From a checkpoint of a small image captioner.
Model: 7.94M parameters, encoder arch densenet, encoder activation relu, encoder depths [6, 12, 12], decoder width 128, decoder layers 8, decoder activation geglu.
Training: adamw at rate 0.0015, batches of 64.
Data: 22605 training examples, 17.6 epochs.
Rows from block 7 of the image encoder, named by matrix and row number. Rows with one number belong to one channel. Each number is 128 + 24 x the weight over its row's rms, rounded and kept within 0 to 255. All counts start at 0. Numbers have three digits each. After the name is the row's rms in percent of the matrix's.
# conv1: bottleneck pointwise conv (encoder.blocks.8.conv1.weight, 160x200x1x1), inputs 100-199
# conv2: growth 3x3 conv (encoder.blocks.8.conv2.weight, 40x160x3x3, transposed), outputs 10-19, a 3x3 kernel for each
conv1.115 074:146076078132081120096155152137074134115135130134136099141129106133120113115136057096112150130106146053061085131038133110021112105104127130119059090132077098117133109098131140146123143093144150137130118133118132107102140128149136126108134115120123124141143130131136130135124113115134136128127139136128
conv1.116 065:040106087129080107091088077135134111140115069085083128102121128121099025142110090064078116129130138120118073106120130098116119134148125129117098129112128140164103138118121158125146135118144169133128128137126137095126121108127163134128146149115108093137130127155141103131139112112119126115129123145104
conv1.117 086:134073055126046137079138139140097117125144164138138064169138117156115100099109091098099139130117138073057119131112146096089130092099124099060067077129091137135130128095132104128129132131126132136126120154134133111128143126179133129131136134100113121118133125125127126126127122110111126123129136127111
conv1.118 153:161168128131134153100134162186131126134180180169193148161134098159113152134112153115127191127140125146142155163137191163131138130161136132129142161166118134138159142147179137175137131142122135136126127138136127126145130127141124140129116129113121126121135126109096124112131132125117129128130127110117
conv1.119 061:078057099110085126080095084132141116135105108079085111116097128123126080149125121092116109133133128094110113077131128107116128140131133130117062109090133138136090143117126171111154137121134178140123126130127142099127099118122170135128180174108108117131140140150156095153128090103117132097126115147111
conv1.120 120:131139117170137122192146135118127145118120113110095128127177143129190102151214149205173133200178164133141122125118133127123168118177127149197151145131143141140155153145129151145126122098143115130111128137128088148132129136130121142154125131147147124122136126123113152132127145132126128134128145122141
conv1.121 105:106137146179151122155134135131145187156111127118124149100191167119158141148175139148196130200140149134129121113138127135136122135137116175212133113122200142156112158155133153139133128106130119120124140133149128166116133159132130135165159132160164139128127183118142130134142131126127137137131147142142
conv1.122 068:108121153130155147125155110134152157125130131131113137120139177152155132164140126157171129138177120157145147146132130146117122135138164133148131128129145116127092112128075122074115125097137128146173181133136179134130092188068119084115106078119123149144105103135126125152116081136148065159129115150143
conv1.123 098:121160136184142120161151116128131195140135112130132145128176183145210136165192151153197120193170165161133128128136137130138155134144128170177142130132178101129087118132105156114124126123131140131127158124152166141113133134129129115126101114131135143145114098133139128150118115130141124128117126138145
conv1.124 063:104111143149147148128155161151142162153118104103129138121158130150127139140092075131129138135140123118107143106147125128145141170085147117126112149132138186149123117126134152127148122126130128108168178120117170129118128201129169127094118105111108175178126130178174136189123150151181112172129108170184
conv1.125 087:127163155177138120158137146137133195143140111133131161128182197134180136172177135169198135177158145148145129126128134138144147144170135179169136132127183121097073117125082150088115129114131134136130156120166137145115115152117147089129120108122138140141080111127129117138110104102150111129111103155157
conv1.126 107:129146140184160116167140136135134196128132118114118138122156191127199133153188153160194131163168187138162128134131130140115139130151127171186142118131145089126086120135103129116111132124112128105147163127135152147105131155127128102101124113124131136150106127142121134149124112124150098142110135149153
conv1.127 098:113136140172160118158157155146131170131131112098129130123174198124170115148173149164199136186159163143142126140136138134135130130179133162203140129140196125137116139132118180127133130125127130135127143137146126141122129165122129120138114113152140134143112132125138123135124118128127126128127129146135
conv1.128 140:128139128166137122183158134132122164124128109116114128125194172119183117151194141200167126214150158130129112113110112129122165122179124173191130128131178131127128150158132175135126131110126110135125127130128108131125132132132139143151129124149135126124134137141121131131127147126129123127128134122129
conv1.129 129:135137131190148099178156139129128143128122100094128129131172147116183127141195145175192132189149151125125107119128118129128169128153120159205109152119155133125122162139121164151150119111125124136118120129122103115131130134125121150162132137149153119119144149120109144124135128133136146127136145112132
conv1.130 134:131135129188129111190164146131144156128131127126128136132182124127181128138187133200161127198138135114118110114135118128134156133169123154193123142112164136130129158141136172140147124128124121136120120127108108140130128124121125150160123123142140125133134142122127147134132142125125132132126128121124
conv1.131 153:133145122186139114192146143120121160126131113105128128123200160129185123140205145193203139210156168132133116124126125129120137127162124163196140134125152128134116152130122176126125127106129115130127128139129099128122130127128125131154129132151138124126127126124119129131129128126136124124128134127140
conv1.132 061:141125146173101134151186160126139150136150114146129155138143154144169143166130129179127130139180114144126120133134133132155151160142141128127094136132106113120121113129069070106104124114142144145159169121137193131120149162124129109099079063093118154165070084153129115145116122128156096184132126127145
conv1.133 056:096109139190132151175136131162177147136128129128127149140140147138086144128110062149145121139129127085106130137133128114150126186132151126148080172140161132128130110127125123119123126146121139141163142136132171180140138158081164132143138134116121149165124160147164128167123140128154115146128130172136
conv1.134 052:107141163147128145150136132127189149173145139138129150133176133162103135159087055147133124154112164107082146129143141128151149183140140132143092135141151139123136109121127130121119128158125153138167147123167147181140145155153149136134099152077141172137114137141163120134123128112164085152088137175139
conv1.135 100:087138152179152128157145145135132189134126079099125149126172170125185126156181138158187132167192155151155127144134113141141127134160134164185149135149183124105079129107103156105126128115117123129141166125151140155127134161127128120132131116148138154145116123132131128152121108129146112147094135144146
conv1.136 078:081123129193170119200119120135101190110111121124080154126172158120149134126162141157182134183147130128129113158127130129126130132110133138174116076165128092136058095136108086125111099047117124126137162104129136136109126161124101103120103106131145119140066125123128124143107120079137122124126121127146
conv1.137 097:109157135180152095162129127127128230098114116119111144125148195110206148141207149157194116181176152122138131122124121135135136126148141187185135065124139088130121127139122115124116127141134132127160156135152158158130131156119129129131149143145132148156124128150144132154118107125154118140128143153152
conv1.138 102:128139141180163119161155149139131177132130116129133146128178185123189130161182143166186135190187153143153125130129136138127152129165138171190156141132187126126101128138111160091120130112128129132126150128155146155125135147116126120134106110132135147132115125130128107146122116109136113128121126135133
conv1.139 075:114159132134159140165129135149125190116156141133100137132166205130172160142167129156162115166183135158161103156124130132125150122144118133159133126132130115128091132128080120086104122113131119125158176134149159130114118179078117111095064063129122152144106075125127129156127091138162108163097135140165
conv1.140 156:130122101168134107170139101080106161107123100091076095120163152130168080122183134175200102184149146119117120105095110092107151107168125160188122127100173151131124138125125161115132154122140126136120125126122118131128128127136124135137143133157156124125134158123119131127126140140124129123140149126128
conv1.141 076:081119143130133095166103092093139134143099098135085141119133136121130109125137088154127083138128142072069129114153060103171139159078129129128107073111127099085068064103108109088128149121112113133145149121146181139127128160128130130121118140111126134136119119135173105175098125118146131132124111157141
conv1.142 117:107114129151131114159137110103143164140125115132109128143151144137128116139126062128150107164108128093065128135134087081128136142059125139146065074123128125096111104069109126081117131122135125126170138125095129132117128149126123125116119109124135141135122122128130124133134112125146130147126138135158
conv1.143 080:112082149143132082141110119116146138126077098125093126147152139128130108126130086152144075148136121057089133116136065102165125143089138125133090101108139123073091085106123121069143123077123103127160141127135164143124122137130125128124114124115129132129105115162166123152115112102143128139122107169140
conv1.144 103:080097144152143101128118078098138162136110076120098114108145167117143073143146098128146078167126162084117108122130089097134151133076132142151106117121136138097089091108100128062121123116121104126150162125130134148119125175130116125107113114137125150129122119126137132144124129138144116151135140128147
conv1.145 085:087098150144144117135100096121144153140067085111096131054135145112144061147137085136148084169127136120088127121142062101151127131105128132147093115120172165121114114126120143090144123115113096126142157126131135131121107150115118127112125123131123154134122125128145127141105143128142126160127134144146
conv1.146 148:151136119173125093179176147118117140128145113115133126129159138129180113139197135165186138174143154104112116075121133115119155124169124165211125146098153152129124145130129150132124135125136135132108115117108114128125111111112123126130129128138136115118128129124115143120123128128114120124128133118123
conv2.115 064:125123129123122127133139163117116122119107123124131133102117105121129122109137120120122120113089124134123127086088072074110096080103106127132128133144135135148134118117125112103116128127125088084049080088061073070088111122121110101117127125123130150138142166150147180147
conv2.116 085:127138128119134137118129121133152128124150129110140119131142119136165147118152122133161122120144129111131119149137145144148150151152154149141140155151155152153164130132125130140136128148131160155153149142143149142142142150131128142136126147128148169139138179166121158126
conv2.117 082:146150152149137166163156180152133147142121136150136155126128121137129129119147126139142158129130150142150165122124121098125119090122127148159139159188146153190153128128130121125128136138141106122128080107115068092117135130129127128127138145128167163147153163149151164139
conv2.118 142:178160168170141162182150168179151172161130153179139166132132128136128135138134140175146164165146164175144174133132129127126127123127129152173156172193172183202177164139139163134132160139138138128129128127128126127131172158148171153150172165161144133128134119129134129132
conv2.119 074:121137123117130130114123111130151121121141123113137113128140122136147142113153122147171123135157141120135125152151165147159162157155159156142152160153163160157172137147125129134130128142126163162169144149150145138140137157128127137128124139125144173134149184163133172127
conv2.120 129:130135131125143124118104129129125118127159120126126127111123118115160121126120124127119120146150098128126123139151146098128149142099106074069071055064064068066068128130132141118129135136127138146160111092128159147116122121129129129128121121120111116109111157116131123134
conv2.121 091:130141137120145117122088118108120095114177107110128127099087104102154107127097115125100116135150080131130129155149153091105135159084094091093104094099104110112125126128129138123128133141127142140157100079112173152127129128143133139141129130128111098102109153111139120138
conv2.122 070:134138129120105092136093107124105104108129088135108119117081128095127101123093139159112134152142082129128143126136128099120133159126128075060072068059065077066074132129130135086129133131115130131126115106127168155131138141137140157148130136130135108128118155119156126162
conv2.123 074:129129148115134115118070113080102118110167092112106116131112113086169110105098128125109128148183096128124136141159156085106148170103113115098104098087091116096105122126137135116122126136119136140141105076119178166130125127142133126128128129120126112120097169116136115143
conv2.124 101:125138138120123124132127138137134124125150121130141135145098113099105094121110119121123128125130103127131136125126136112116128141131131058044043064051043086066061129136131132130129131133131125136149111114126155148143131135132133145138132134135164125128130132123131127128
conv2.125 073:129145150117138114123082120097124125111174114117124127132106120087163103126096130124113129131155083128121136137148137079111137165106108099086094092081088100082090127129134134106124127132124129148148080077117178165134128130142131134128128130111126111119098162113144118148
conv2.126 074:119137139102131113111040109095124125103184120083104122122114114094174101104099094123110131132155080089103118138172160085113140151103099110111132115120119123131126111123132128110122122126116127145142096080119167164129128122130129140145125128128105107122083160109110096138
conv2.127 087:116138133113141110121084123093123103098164096108122126123112115095161114109106132124120120145172065132126131138145144079109151165110124095069085099082087111106127126129131138122127130132125141141145111084125209182149128129129132140132128129126103110095098159116135100142
conv2.128 135:129135133123141122118101126114125116129160125128128126112120116111157118126118125124116118142151099128127127142155144096120144138087102072061079074064059078067069126130133138123129133133127138143154097087126151145117124123129129130129125125122111113110111160117131125135
conv2.129 134:136145140128139124127099126128126128142181129134128129113106118114160122129117134127121130152152110132128132147147141103118136137090096072057065061059063076069062127132136139123128133136122135136147109091120149141114122123129131132128127128124122115114119162122142127137
conv2.130 148:136143143128140127126109128131128133137176130134129129126109120109157120124116131128122129150158114133129132142147145103111133128076092060065067074062075084079078127130142139123128132134122130133144106091118143137115125126131132132130128129126127118115123162123142127132
conv2.131 138:129136131123143122116100121105122111124159120123126125111122110111161120120118120120114115142157099127125121141155147096121147130079098072077078066075074091078079124128136134121128129130123135143154106092125151143116122123129128130128123123118111118108112167118132122124
conv2.132 080:130132155114128124126091136132136138110149121128128129144102125100141094125094115135116138130148090119125147128129143106108132147117124073058059074063064084062064126133141129120129126130128120127136086093124141133129129134154146157145132135134149122128118153118150123150
conv2.133 101:135127131125119119132116131150135136130130126147131142151087113114115119132120144146111133128128114127129153120119125103113120138124127060046049062049059093083081129130133129117128129130128125127127108120125144130133153144144158156155151143142148109109118132129150128148
conv2.134 095:152143143129127127133124133158132136130129128143129139149101111114121121128108132149125138129129124128128153124117122101108116135121122074045052069046058094075083138141136135127128133133130128127126113118124135129125173163154163165158158155155163101107128132125145123140
conv2.135 075:112138137115136113116060122091122122105171106101113099127108126101181107118095134126107117134167067131116131139147139081106145167115125102100101095085094106096120126127141140125127128132124137133133110085127189185140109115133131132138129131128116102110100162110141110145
conv2.136 076:140140144117130104124077126131121097108159072115123123133111123111152097106098113131064129132126059130129130163175162101116152138106103102097113095087103112101097129121136145126129147146132139164151089077122154150124130128145133129146142129126127083111103135104127116145
conv2.137 061:118131130123142111126091121113119131070136113129104127094094067088155080114089107101059132137141090119094124134152133106117140151101091132126145137135143153162158104105118128109102122122114125133128096081105149137082126125127146142127136140129111102125097178105136115138
conv2.138 081:116139131119141116119077118103125124113184118104118125116117126100192115123106115126106102141170085129123132132142135071100136166100108106102103098093093123097114123131129137118123127129121123134133097076115203183138128115128130133128128117122119112116101167113136102137
conv2.139 068:133149145123143119128090128131124127121166114096093135133109125100150090102071097130113155142160086122127139139163154112123162154116121101080088093069080100089089127130143143124128130142128125132130104083124176153134134133137138138144130121123129114132094144112107091141
conv2.140 139:117129123117141116115097111112124114122169114120121122101121094097156113123120116125116105140155104124122122135152146105120145135097095084079067080070072073075081121123126131115125127126121134141160111094124154143114121122125127127126116120118111115101110158110129121127
conv2.141 089:151140131133114109143127135165131133132123123144134136145107124110117107124123128161117134135103117145145145129112098130120126167147139065057055057051057081069072145136139140129130145133134132129126122117119152139131153143150146141158156136150136109118111128124129142141
conv2.142 097:135144142130138123137121123163157133125138106125130121127101091113100058093072045160131149129104096128127129161159161127126136129124124100080085088075078099083083128130132128125124126124126143170165118124128136130136140143145135137140139133129149132129123122116123122118
conv2.143 094:140144130129138121131127130154145123132143115131149130133111101106100095122122118136130124131123107132145134118117100128127126153140132067058047058048056078068061129129128132128128131131128129130125118115113146133128155136141149154147147139132129126118110129113122133128
conv2.144 084:130150128124140109128116118135148115130173119130152127096059097083081067087075090153147128158147106150143137121128129130128131180137132090086081091086076102093107129129126133113125130131126132127130108103113171150152126136130130134135122127116126125115115141114133137127
conv2.145 097:132157135123131106127118120146157121133172123132163139100065087080092078103084104152143134151158111137154129131130129129124129181147140070076058078077066102095092135135127131128127130129127132127129117105101169144135131139136130136137127128118128112114122139122136137135
conv2.146 135:130141139123145125118092113119132128129177125128127121109108108107169119128121129124119120141164105132128127137137132100110132131074089064072078058064065079070075122126129131115125128128118131132145107084116146139113124126128130129129123124125119113108116164119138126134