{
  "image_size": 64,
  "crop_scale_min": 0.5,
  "decoder_tie_embeddings": false,
  "beta1": 0.9,
  "l1_shrink": 0.01,
  "steps": 6200
}
Rows from block 13 of the image encoder, named by matrix and row number. Each number is 200 + 30 x the weight over its row's rms, rounded and kept within 0 to 999. All counts start at 0. After the name is the row's rms in percent of the matrix's.
# conv1: bottleneck pointwise conv (encoder.blocks.14.conv1.weight, 160x440x1x1), inputs 294-439
conv1.130,093,197,188,190,218,201,188,165,222,179,205,201,200,187,201,192,212,171,202,223,238,223,227,182,254,268,199,205,226,202,200,228,216,222,194,202,219,216,235,234,279,235,278,271,196,228,215,230,243,266,239,283,268,274,205,204,216,226,271,210,299,244,207,240,249,237,280,242,266,203,227,281,245,275,277,254,256,255,248,297,194,278,233,248,260,225,264,204,150,191,244,273,206,198,213,198,207,208,198,209,200,200,189,198,209,199,196,202,192,202,203,202,211,203,198,201,204,202,193,209,195,200,227,207,208,201,204,199,203,204,199,203,193,215,214,203,203,204,199,203,204,202,204,204,200,202,203
conv1.131,102,202,193,196,232,208,191,191,238,189,222,212,199,192,202,191,206,190,203,241,273,213,211,191,276,228,224,198,211,208,194,199,205,199,190,201,205,198,219,220,241,226,250,285,198,244,217,266,210,256,260,231,263,244,211,218,215,237,265,216,280,241,198,253,224,237,274,260,237,184,216,295,248,263,259,248,290,255,247,280,196,272,236,269,261,241,279,189,177,190,238,267,212,195,214,192,205,218,206,196,199,201,195,203,220,203,203,204,200,203,203,209,202,209,202,197,202,201,203,209,205,208,208,207,200,193,202,203,212,201,205,205,208,203,203,212,203,201,200,236,205,202,209,198,209,202,243
conv1.132,058,229,204,169,250,223,204,199,207,191,200,199,192,198,201,200,212,147,201,208,237,203,222,198,208,292,200,222,226,185,250,234,201,203,194,187,215,217,226,231,240,198,242,232,200,202,201,204,242,232,202,243,209,246,202,203,214,224,225,204,265,218,229,212,227,209,215,249,241,199,247,269,235,287,285,240,248,256,239,280,191,261,218,269,281,239,242,216,168,177,202,297,185,198,198,179,182,185,144,189,177,146,182,196,124,203,177,204,206,202,200,200,200,192,199,199,204,173,179,202,195,168,199,199,200,198,189,193,200,174,198,200,193,201,200,203,199,183,203,199,204,191,199,200,198,194,199
conv1.133,105,202,192,199,252,225,191,191,230,204,239,197,233,192,200,192,208,190,223,232,243,228,253,186,280,260,215,200,199,203,197,199,210,205,189,201,206,232,229,238,247,252,292,245,208,262,226,243,234,270,264,254,250,257,220,225,217,254,255,223,270,246,200,249,227,264,285,249,253,174,202,270,237,248,241,248,272,245,237,255,148,246,237,237,235,220,241,188,154,184,227,288,209,208,220,201,217,219,218,204,201,220,204,209,229,206,214,202,201,207,200,205,244,208,202,208,212,195,219,239,200,198,208,209,201,203,200,204,233,199,205,200,194,205,202,229,201,201,203,207,204,211,219,200,200,209,215
conv1.134,086,202,200,207,203,210,170,181,203,184,234,200,205,158,210,178,222,174,208,235,121,227,250,190,183,122,238,219,167,187,191,199,207,210,182,204,184,216,213,219,208,203,197,193,175,219,206,200,248,238,214,204,211,198,209,215,211,210,201,206,198,196,259,200,226,208,184,203,203,201,209,201,207,214,232,209,221,216,211,205,198,206,210,210,191,217,206,206,173,188,193,224,251,268,168,255,172,246,164,284,221,306,188,294,278,191,285,239,225,198,240,206,200,244,206,203,202,206,194,199,213,228,227,222,205,217,225,207,226,208,211,216,212,229,228,229,232,207,203,255,216,201,207,220,230,232,246
conv1.135,122,244,234,206,225,244,192,197,248,200,254,230,249,198,230,188,249,195,229,245,169,253,247,202,190,154,226,203,178,182,198,191,208,196,193,202,198,184,201,182,173,199,155,156,205,180,167,201,180,199,202,177,202,166,172,201,173,200,177,157,181,165,210,197,190,203,184,199,174,202,199,178,189,201,196,193,171,202,203,194,203,192,176,191,191,206,205,191,192,186,189,199,256,262,191,271,198,270,200,289,236,299,199,269,281,199,299,230,215,200,219,230,214,223,219,207,217,204,199,215,214,205,238,228,216,220,215,223,217,204,206,219,212,215,230,235,228,206,225,235,212,200,220,222,220,235,238
conv1.136,096,241,196,197,234,222,189,191,226,196,200,213,204,196,199,187,201,190,201,223,284,222,207,184,251,279,204,200,202,206,194,205,225,201,187,204,221,209,218,242,242,270,249,255,204,249,238,236,218,261,245,237,268,256,228,230,226,231,257,229,269,235,229,246,212,247,273,218,224,184,196,229,229,228,232,207,281,224,212,243,140,224,217,260,259,206,224,184,186,184,212,222,206,203,214,199,207,220,204,205,197,206,205,205,225,203,214,203,202,211,206,203,247,216,204,207,208,202,224,235,219,213,203,200,201,202,203,208,213,227,217,218,200,204,207,204,203,214,214,203,204,204,207,212,208,204,205
conv1.137,086,212,196,205,204,230,168,174,229,195,229,208,238,178,223,170,267,172,225,235,125,229,224,193,201,141,238,217,167,195,193,200,209,215,188,221,202,213,222,230,214,201,194,201,179,219,202,198,249,234,201,210,216,200,214,203,211,205,205,220,201,199,268,204,205,203,198,178,192,196,195,187,196,207,225,211,207,209,209,196,196,198,178,213,191,209,199,197,202,168,195,220,294,265,181,266,172,265,199,300,231,310,194,260,285,195,326,226,224,200,215,213,215,256,232,209,238,207,192,220,246,205,224,233,241,242,220,224,214,209,210,242,210,223,222,234,235,206,242,234,228,200,218,224,224,240,238
conv1.138,071,199,204,192,229,248,193,196,199,179,200,208,203,189,200,196,199,188,221,232,260,192,230,198,271,279,200,219,221,204,222,223,207,224,200,200,210,199,224,208,232,204,301,243,192,201,222,272,217,223,209,224,239,221,215,209,224,201,236,216,220,207,282,201,193,230,223,260,256,192,251,292,257,321,265,247,246,270,257,302,194,283,236,229,211,240,250,260,170,175,263,266,200,196,204,189,198,197,177,194,181,189,197,184,175,199,196,200,170,201,193,193,195,181,196,176,196,183,204,200,199,185,196,178,185,197,161,200,189,170,191,199,165,200,195,194,200,192,199,200,190,201,182,172,174,188,199
conv1.139,067,210,189,200,189,202,200,149,191,171,188,146,151,190,169,161,200,198,151,201,181,200,200,155,200,189,170,210,222,199,215,219,207,208,200,201,174,231,247,244,318,199,229,238,151,263,202,208,249,279,232,277,226,268,197,223,201,202,299,203,233,250,251,241,263,271,225,225,202,180,226,334,232,298,238,247,172,273,232,250,185,269,193,203,268,238,225,212,156,171,231,263,148,196,156,191,131,188,169,194,187,191,151,188,194,187,148,200,201,131,200,200,168,200,202,200,202,200,192,192,200,200,200,200,206,200,200,203,200,199,200,200,200,204,203,205,201,206,200,200,201,120,200,207,201,200,200
conv1.140,076,191,184,214,208,215,198,186,217,175,200,215,197,182,217,170,200,190,200,219,304,206,218,187,272,281,196,203,214,215,200,222,217,204,188,205,222,203,173,246,234,184,225,231,189,215,207,191,203,245,222,273,252,248,203,187,210,196,251,205,262,235,189,266,186,214,258,194,235,189,158,226,195,220,226,205,233,188,183,195,130,251,198,250,235,185,184,203,186,206,187,230,195,191,210,189,212,209,196,189,191,182,189,190,200,187,190,203,203,207,204,204,221,203,203,204,204,202,211,216,224,208,206,206,216,205,202,203,203,214,203,206,201,206,204,207,203,209,206,203,205,200,212,209,218,202,203
conv1.141,072,199,194,220,199,200,193,200,197,194,174,197,195,194,198,167,189,181,189,200,300,191,199,193,256,300,175,247,222,225,217,227,238,215,206,223,215,217,205,281,234,207,208,280,200,229,262,205,204,263,234,254,248,259,243,204,257,211,258,257,254,240,221,243,213,233,260,256,223,190,198,227,205,213,235,207,231,200,208,197,197,235,203,224,203,208,194,231,221,225,204,226,194,183,218,188,216,207,213,187,196,182,208,185,187,203,186,231,209,205,240,222,188,218,208,205,241,204,207,205,202,207,209,203,206,210,203,214,210,214,216,203,204,204,214,203,210,214,227,225,205,204,213,204,204,207,203
conv1.142,065,197,197,185,197,199,200,185,197,184,196,198,195,192,198,182,195,176,188,194,353,193,200,202,285,353,186,236,221,226,217,222,221,213,212,234,231,207,212,239,219,223,214,209,216,232,212,199,194,244,226,229,251,240,208,194,215,225,223,224,229,229,203,242,191,214,219,208,227,214,182,218,203,202,205,195,247,201,179,204,199,208,202,208,240,187,189,218,230,240,193,215,199,197,207,199,204,190,202,186,192,187,204,181,182,203,188,203,229,202,223,207,201,207,202,228,202,235,216,201,221,215,242,205,219,234,204,201,213,238,239,228,216,205,204,212,203,239,218,203,213,180,217,221,201,218,203
conv1.143,075,196,193,200,200,200,166,194,218,192,200,196,200,198,199,188,201,181,201,204,306,214,210,198,265,300,202,216,219,212,210,223,218,205,201,203,217,212,218,263,261,201,222,247,193,233,211,216,204,246,238,267,235,278,204,197,208,206,259,204,256,259,192,226,224,254,245,229,271,200,193,213,215,227,235,227,218,240,188,212,179,218,207,217,207,209,192,210,155,186,186,260,200,199,202,200,201,223,173,198,199,196,181,197,201,200,196,204,204,202,206,221,201,203,217,205,205,203,203,202,205,207,212,205,213,208,202,201,205,204,205,211,201,206,204,212,207,209,204,204,220,202,210,217,201,203,204
conv1.144,075,202,204,164,203,203,187,164,199,173,203,201,184,196,188,150,203,198,200,211,259,186,200,176,258,252,184,268,199,214,200,226,222,227,210,216,217,248,231,215,242,190,197,258,200,202,203,201,245,224,203,238,258,239,197,209,201,202,245,203,267,229,215,203,225,211,247,225,223,189,186,242,207,212,191,217,200,213,197,204,200,211,203,206,261,221,198,226,174,199,201,213,167,171,209,179,199,189,189,184,180,173,173,184,222,191,179,213,197,155,198,195,192,199,191,193,196,185,149,186,190,190,196,197,194,188,186,188,197,193,188,196,188,196,201,196,195,178,188,198,196,136,198,197,197,196,198
conv1.145,072,197,179,205,198,212,185,154,192,193,184,195,198,166,200,154,197,149,201,199,309,196,202,194,250,302,195,241,209,239,229,233,244,213,224,234,229,217,225,258,287,207,236,256,203,249,253,205,203,251,237,298,240,273,242,218,252,229,253,240,286,250,205,244,212,225,239,219,233,195,199,215,201,235,207,212,206,222,193,199,191,227,202,204,198,205,203,249,214,224,207,231,196,192,208,194,212,200,217,195,197,195,204,196,223,194,197,205,215,201,208,205,182,207,204,210,204,207,205,202,210,218,219,208,213,211,208,205,206,217,216,219,203,230,206,205,203,210,207,206,208,178,209,205,204,204,204
conv1.146,057,190,187,246,201,198,121,199,207,180,196,199,193,157,198,184,197,127,197,207,300,196,200,199,237,274,194,238,200,218,212,238,252,249,200,226,235,178,182,216,230,170,189,224,171,198,210,164,198,209,193,226,203,218,209,177,225,170,222,216,209,230,172,195,184,194,219,191,219,196,158,218,189,205,179,172,189,188,173,179,169,201,187,203,184,166,139,211,172,176,188,196,177,174,193,181,181,198,162,181,191,172,189,188,235,200,161,198,201,195,198,196,196,200,198,202,214,200,154,197,202,199,204,201,210,198,196,177,200,199,210,200,200,200,200,200,200,199,199,200,200,197,207,199,197,199,199
conv1.147,085,200,188,205,234,200,193,174,228,198,220,218,223,183,195,178,202,181,201,230,289,219,225,182,289,313,197,203,183,212,184,204,202,196,187,205,202,207,198,247,242,220,226,222,199,210,212,206,199,276,224,226,293,259,207,201,217,205,241,214,235,212,210,228,200,259,237,212,231,192,166,204,199,200,198,195,272,201,182,189,154,214,200,226,246,161,187,199,199,229,218,230,202,199,235,195,237,255,226,213,199,197,226,198,220,200,208,204,204,209,203,219,204,204,202,203,205,200,204,216,201,194,205,200,211,204,176,205,208,201,199,203,201,207,205,205,202,198,209,213,205,202,205,205,202,210,221
conv1.148,093,187,174,185,189,200,161,163,200,124,202,193,200,173,199,156,208,149,201,196,275,188,201,155,251,277,198,232,220,217,200,232,242,232,198,218,232,231,211,220,215,200,223,269,202,224,206,214,218,226,208,239,256,236,201,219,206,202,270,209,264,237,188,223,210,208,256,210,234,197,194,221,196,224,228,212,217,206,210,208,193,221,188,216,222,209,200,212,192,206,195,238,198,199,225,195,207,220,205,191,200,195,178,195,219,196,194,237,210,175,226,211,195,208,218,231,218,210,149,196,216,211,229,225,235,215,210,202,214,211,214,216,211,243,219,225,211,208,212,217,210,171,237,215,207,217,221
conv1.149,085,193,196,205,199,199,195,194,217,197,196,191,195,193,206,190,201,189,204,206,308,219,236,188,283,307,188,202,203,201,200,205,211,197,190,204,213,200,200,250,264,219,220,252,181,249,221,210,195,258,228,223,268,273,208,200,226,211,259,200,282,251,205,235,200,216,260,219,236,201,176,251,206,216,225,211,290,196,194,220,163,226,199,249,229,194,222,214,196,202,193,237,208,201,221,201,216,224,215,196,199,197,206,196,220,203,211,212,203,213,203,205,207,203,239,228,227,224,207,208,228,204,207,203,208,217,205,215,214,242,212,231,217,219,204,206,209,209,222,233,233,205,205,206,206,202,203
conv1.150,085,202,204,170,202,201,183,187,204,187,204,196,184,197,188,177,207,186,201,207,226,197,196,194,259,234,195,220,216,209,186,221,226,220,180,208,214,194,200,207,239,197,196,242,193,201,202,203,228,222,201,235,230,255,200,214,202,199,253,200,250,228,217,212,226,200,238,229,218,207,205,219,210,221,201,224,255,240,220,264,202,227,199,242,262,227,244,223,175,196,205,216,191,184,204,180,183,179,187,182,196,181,180,187,191,204,175,203,194,188,200,202,199,198,195,197,201,177,123,199,179,188,203,194,189,187,190,195,201,190,191,196,174,202,203,207,201,187,195,202,200,180,195,189,199,196,205
conv1.151,116,244,241,214,251,237,200,205,248,205,261,216,253,203,230,197,241,201,231,245,160,233,243,202,187,161,227,208,200,200,209,206,222,205,200,207,217,200,201,194,195,200,177,198,209,175,187,199,201,193,199,174,215,188,190,205,182,190,185,193,186,188,218,195,187,197,199,209,149,205,202,184,195,208,202,194,198,210,206,199,207,201,198,193,198,214,203,194,198,197,200,196,252,257,186,246,192,278,199,283,219,286,199,265,248,196,287,223,246,199,252,224,217,227,225,216,234,218,197,207,240,222,213,220,213,219,223,214,242,217,208,236,214,223,221,220,230,231,234,229,217,199,212,218,214,227,212
conv1.152,070,197,184,140,199,199,187,185,198,168,133,179,171,192,180,122,194,158,175,194,280,192,185,200,243,273,180,205,209,206,202,213,212,211,199,208,206,138,137,221,193,186,171,201,182,181,203,137,150,201,177,203,208,198,203,168,215,140,210,203,199,200,175,192,157,177,199,153,181,193,119,172,150,128,172,123,191,129,142,124,181,160,121,186,180,144,95,220,146,189,167,150,188,188,157,191,146,199,172,197,194,185,135,195,200,190,175,199,197,153,198,198,182,197,204,198,198,198,200,105,197,194,193,198,198,202,198,198,198,198,199,193,195,198,198,197,198,209,197,197,196,196,197,197,197,196,197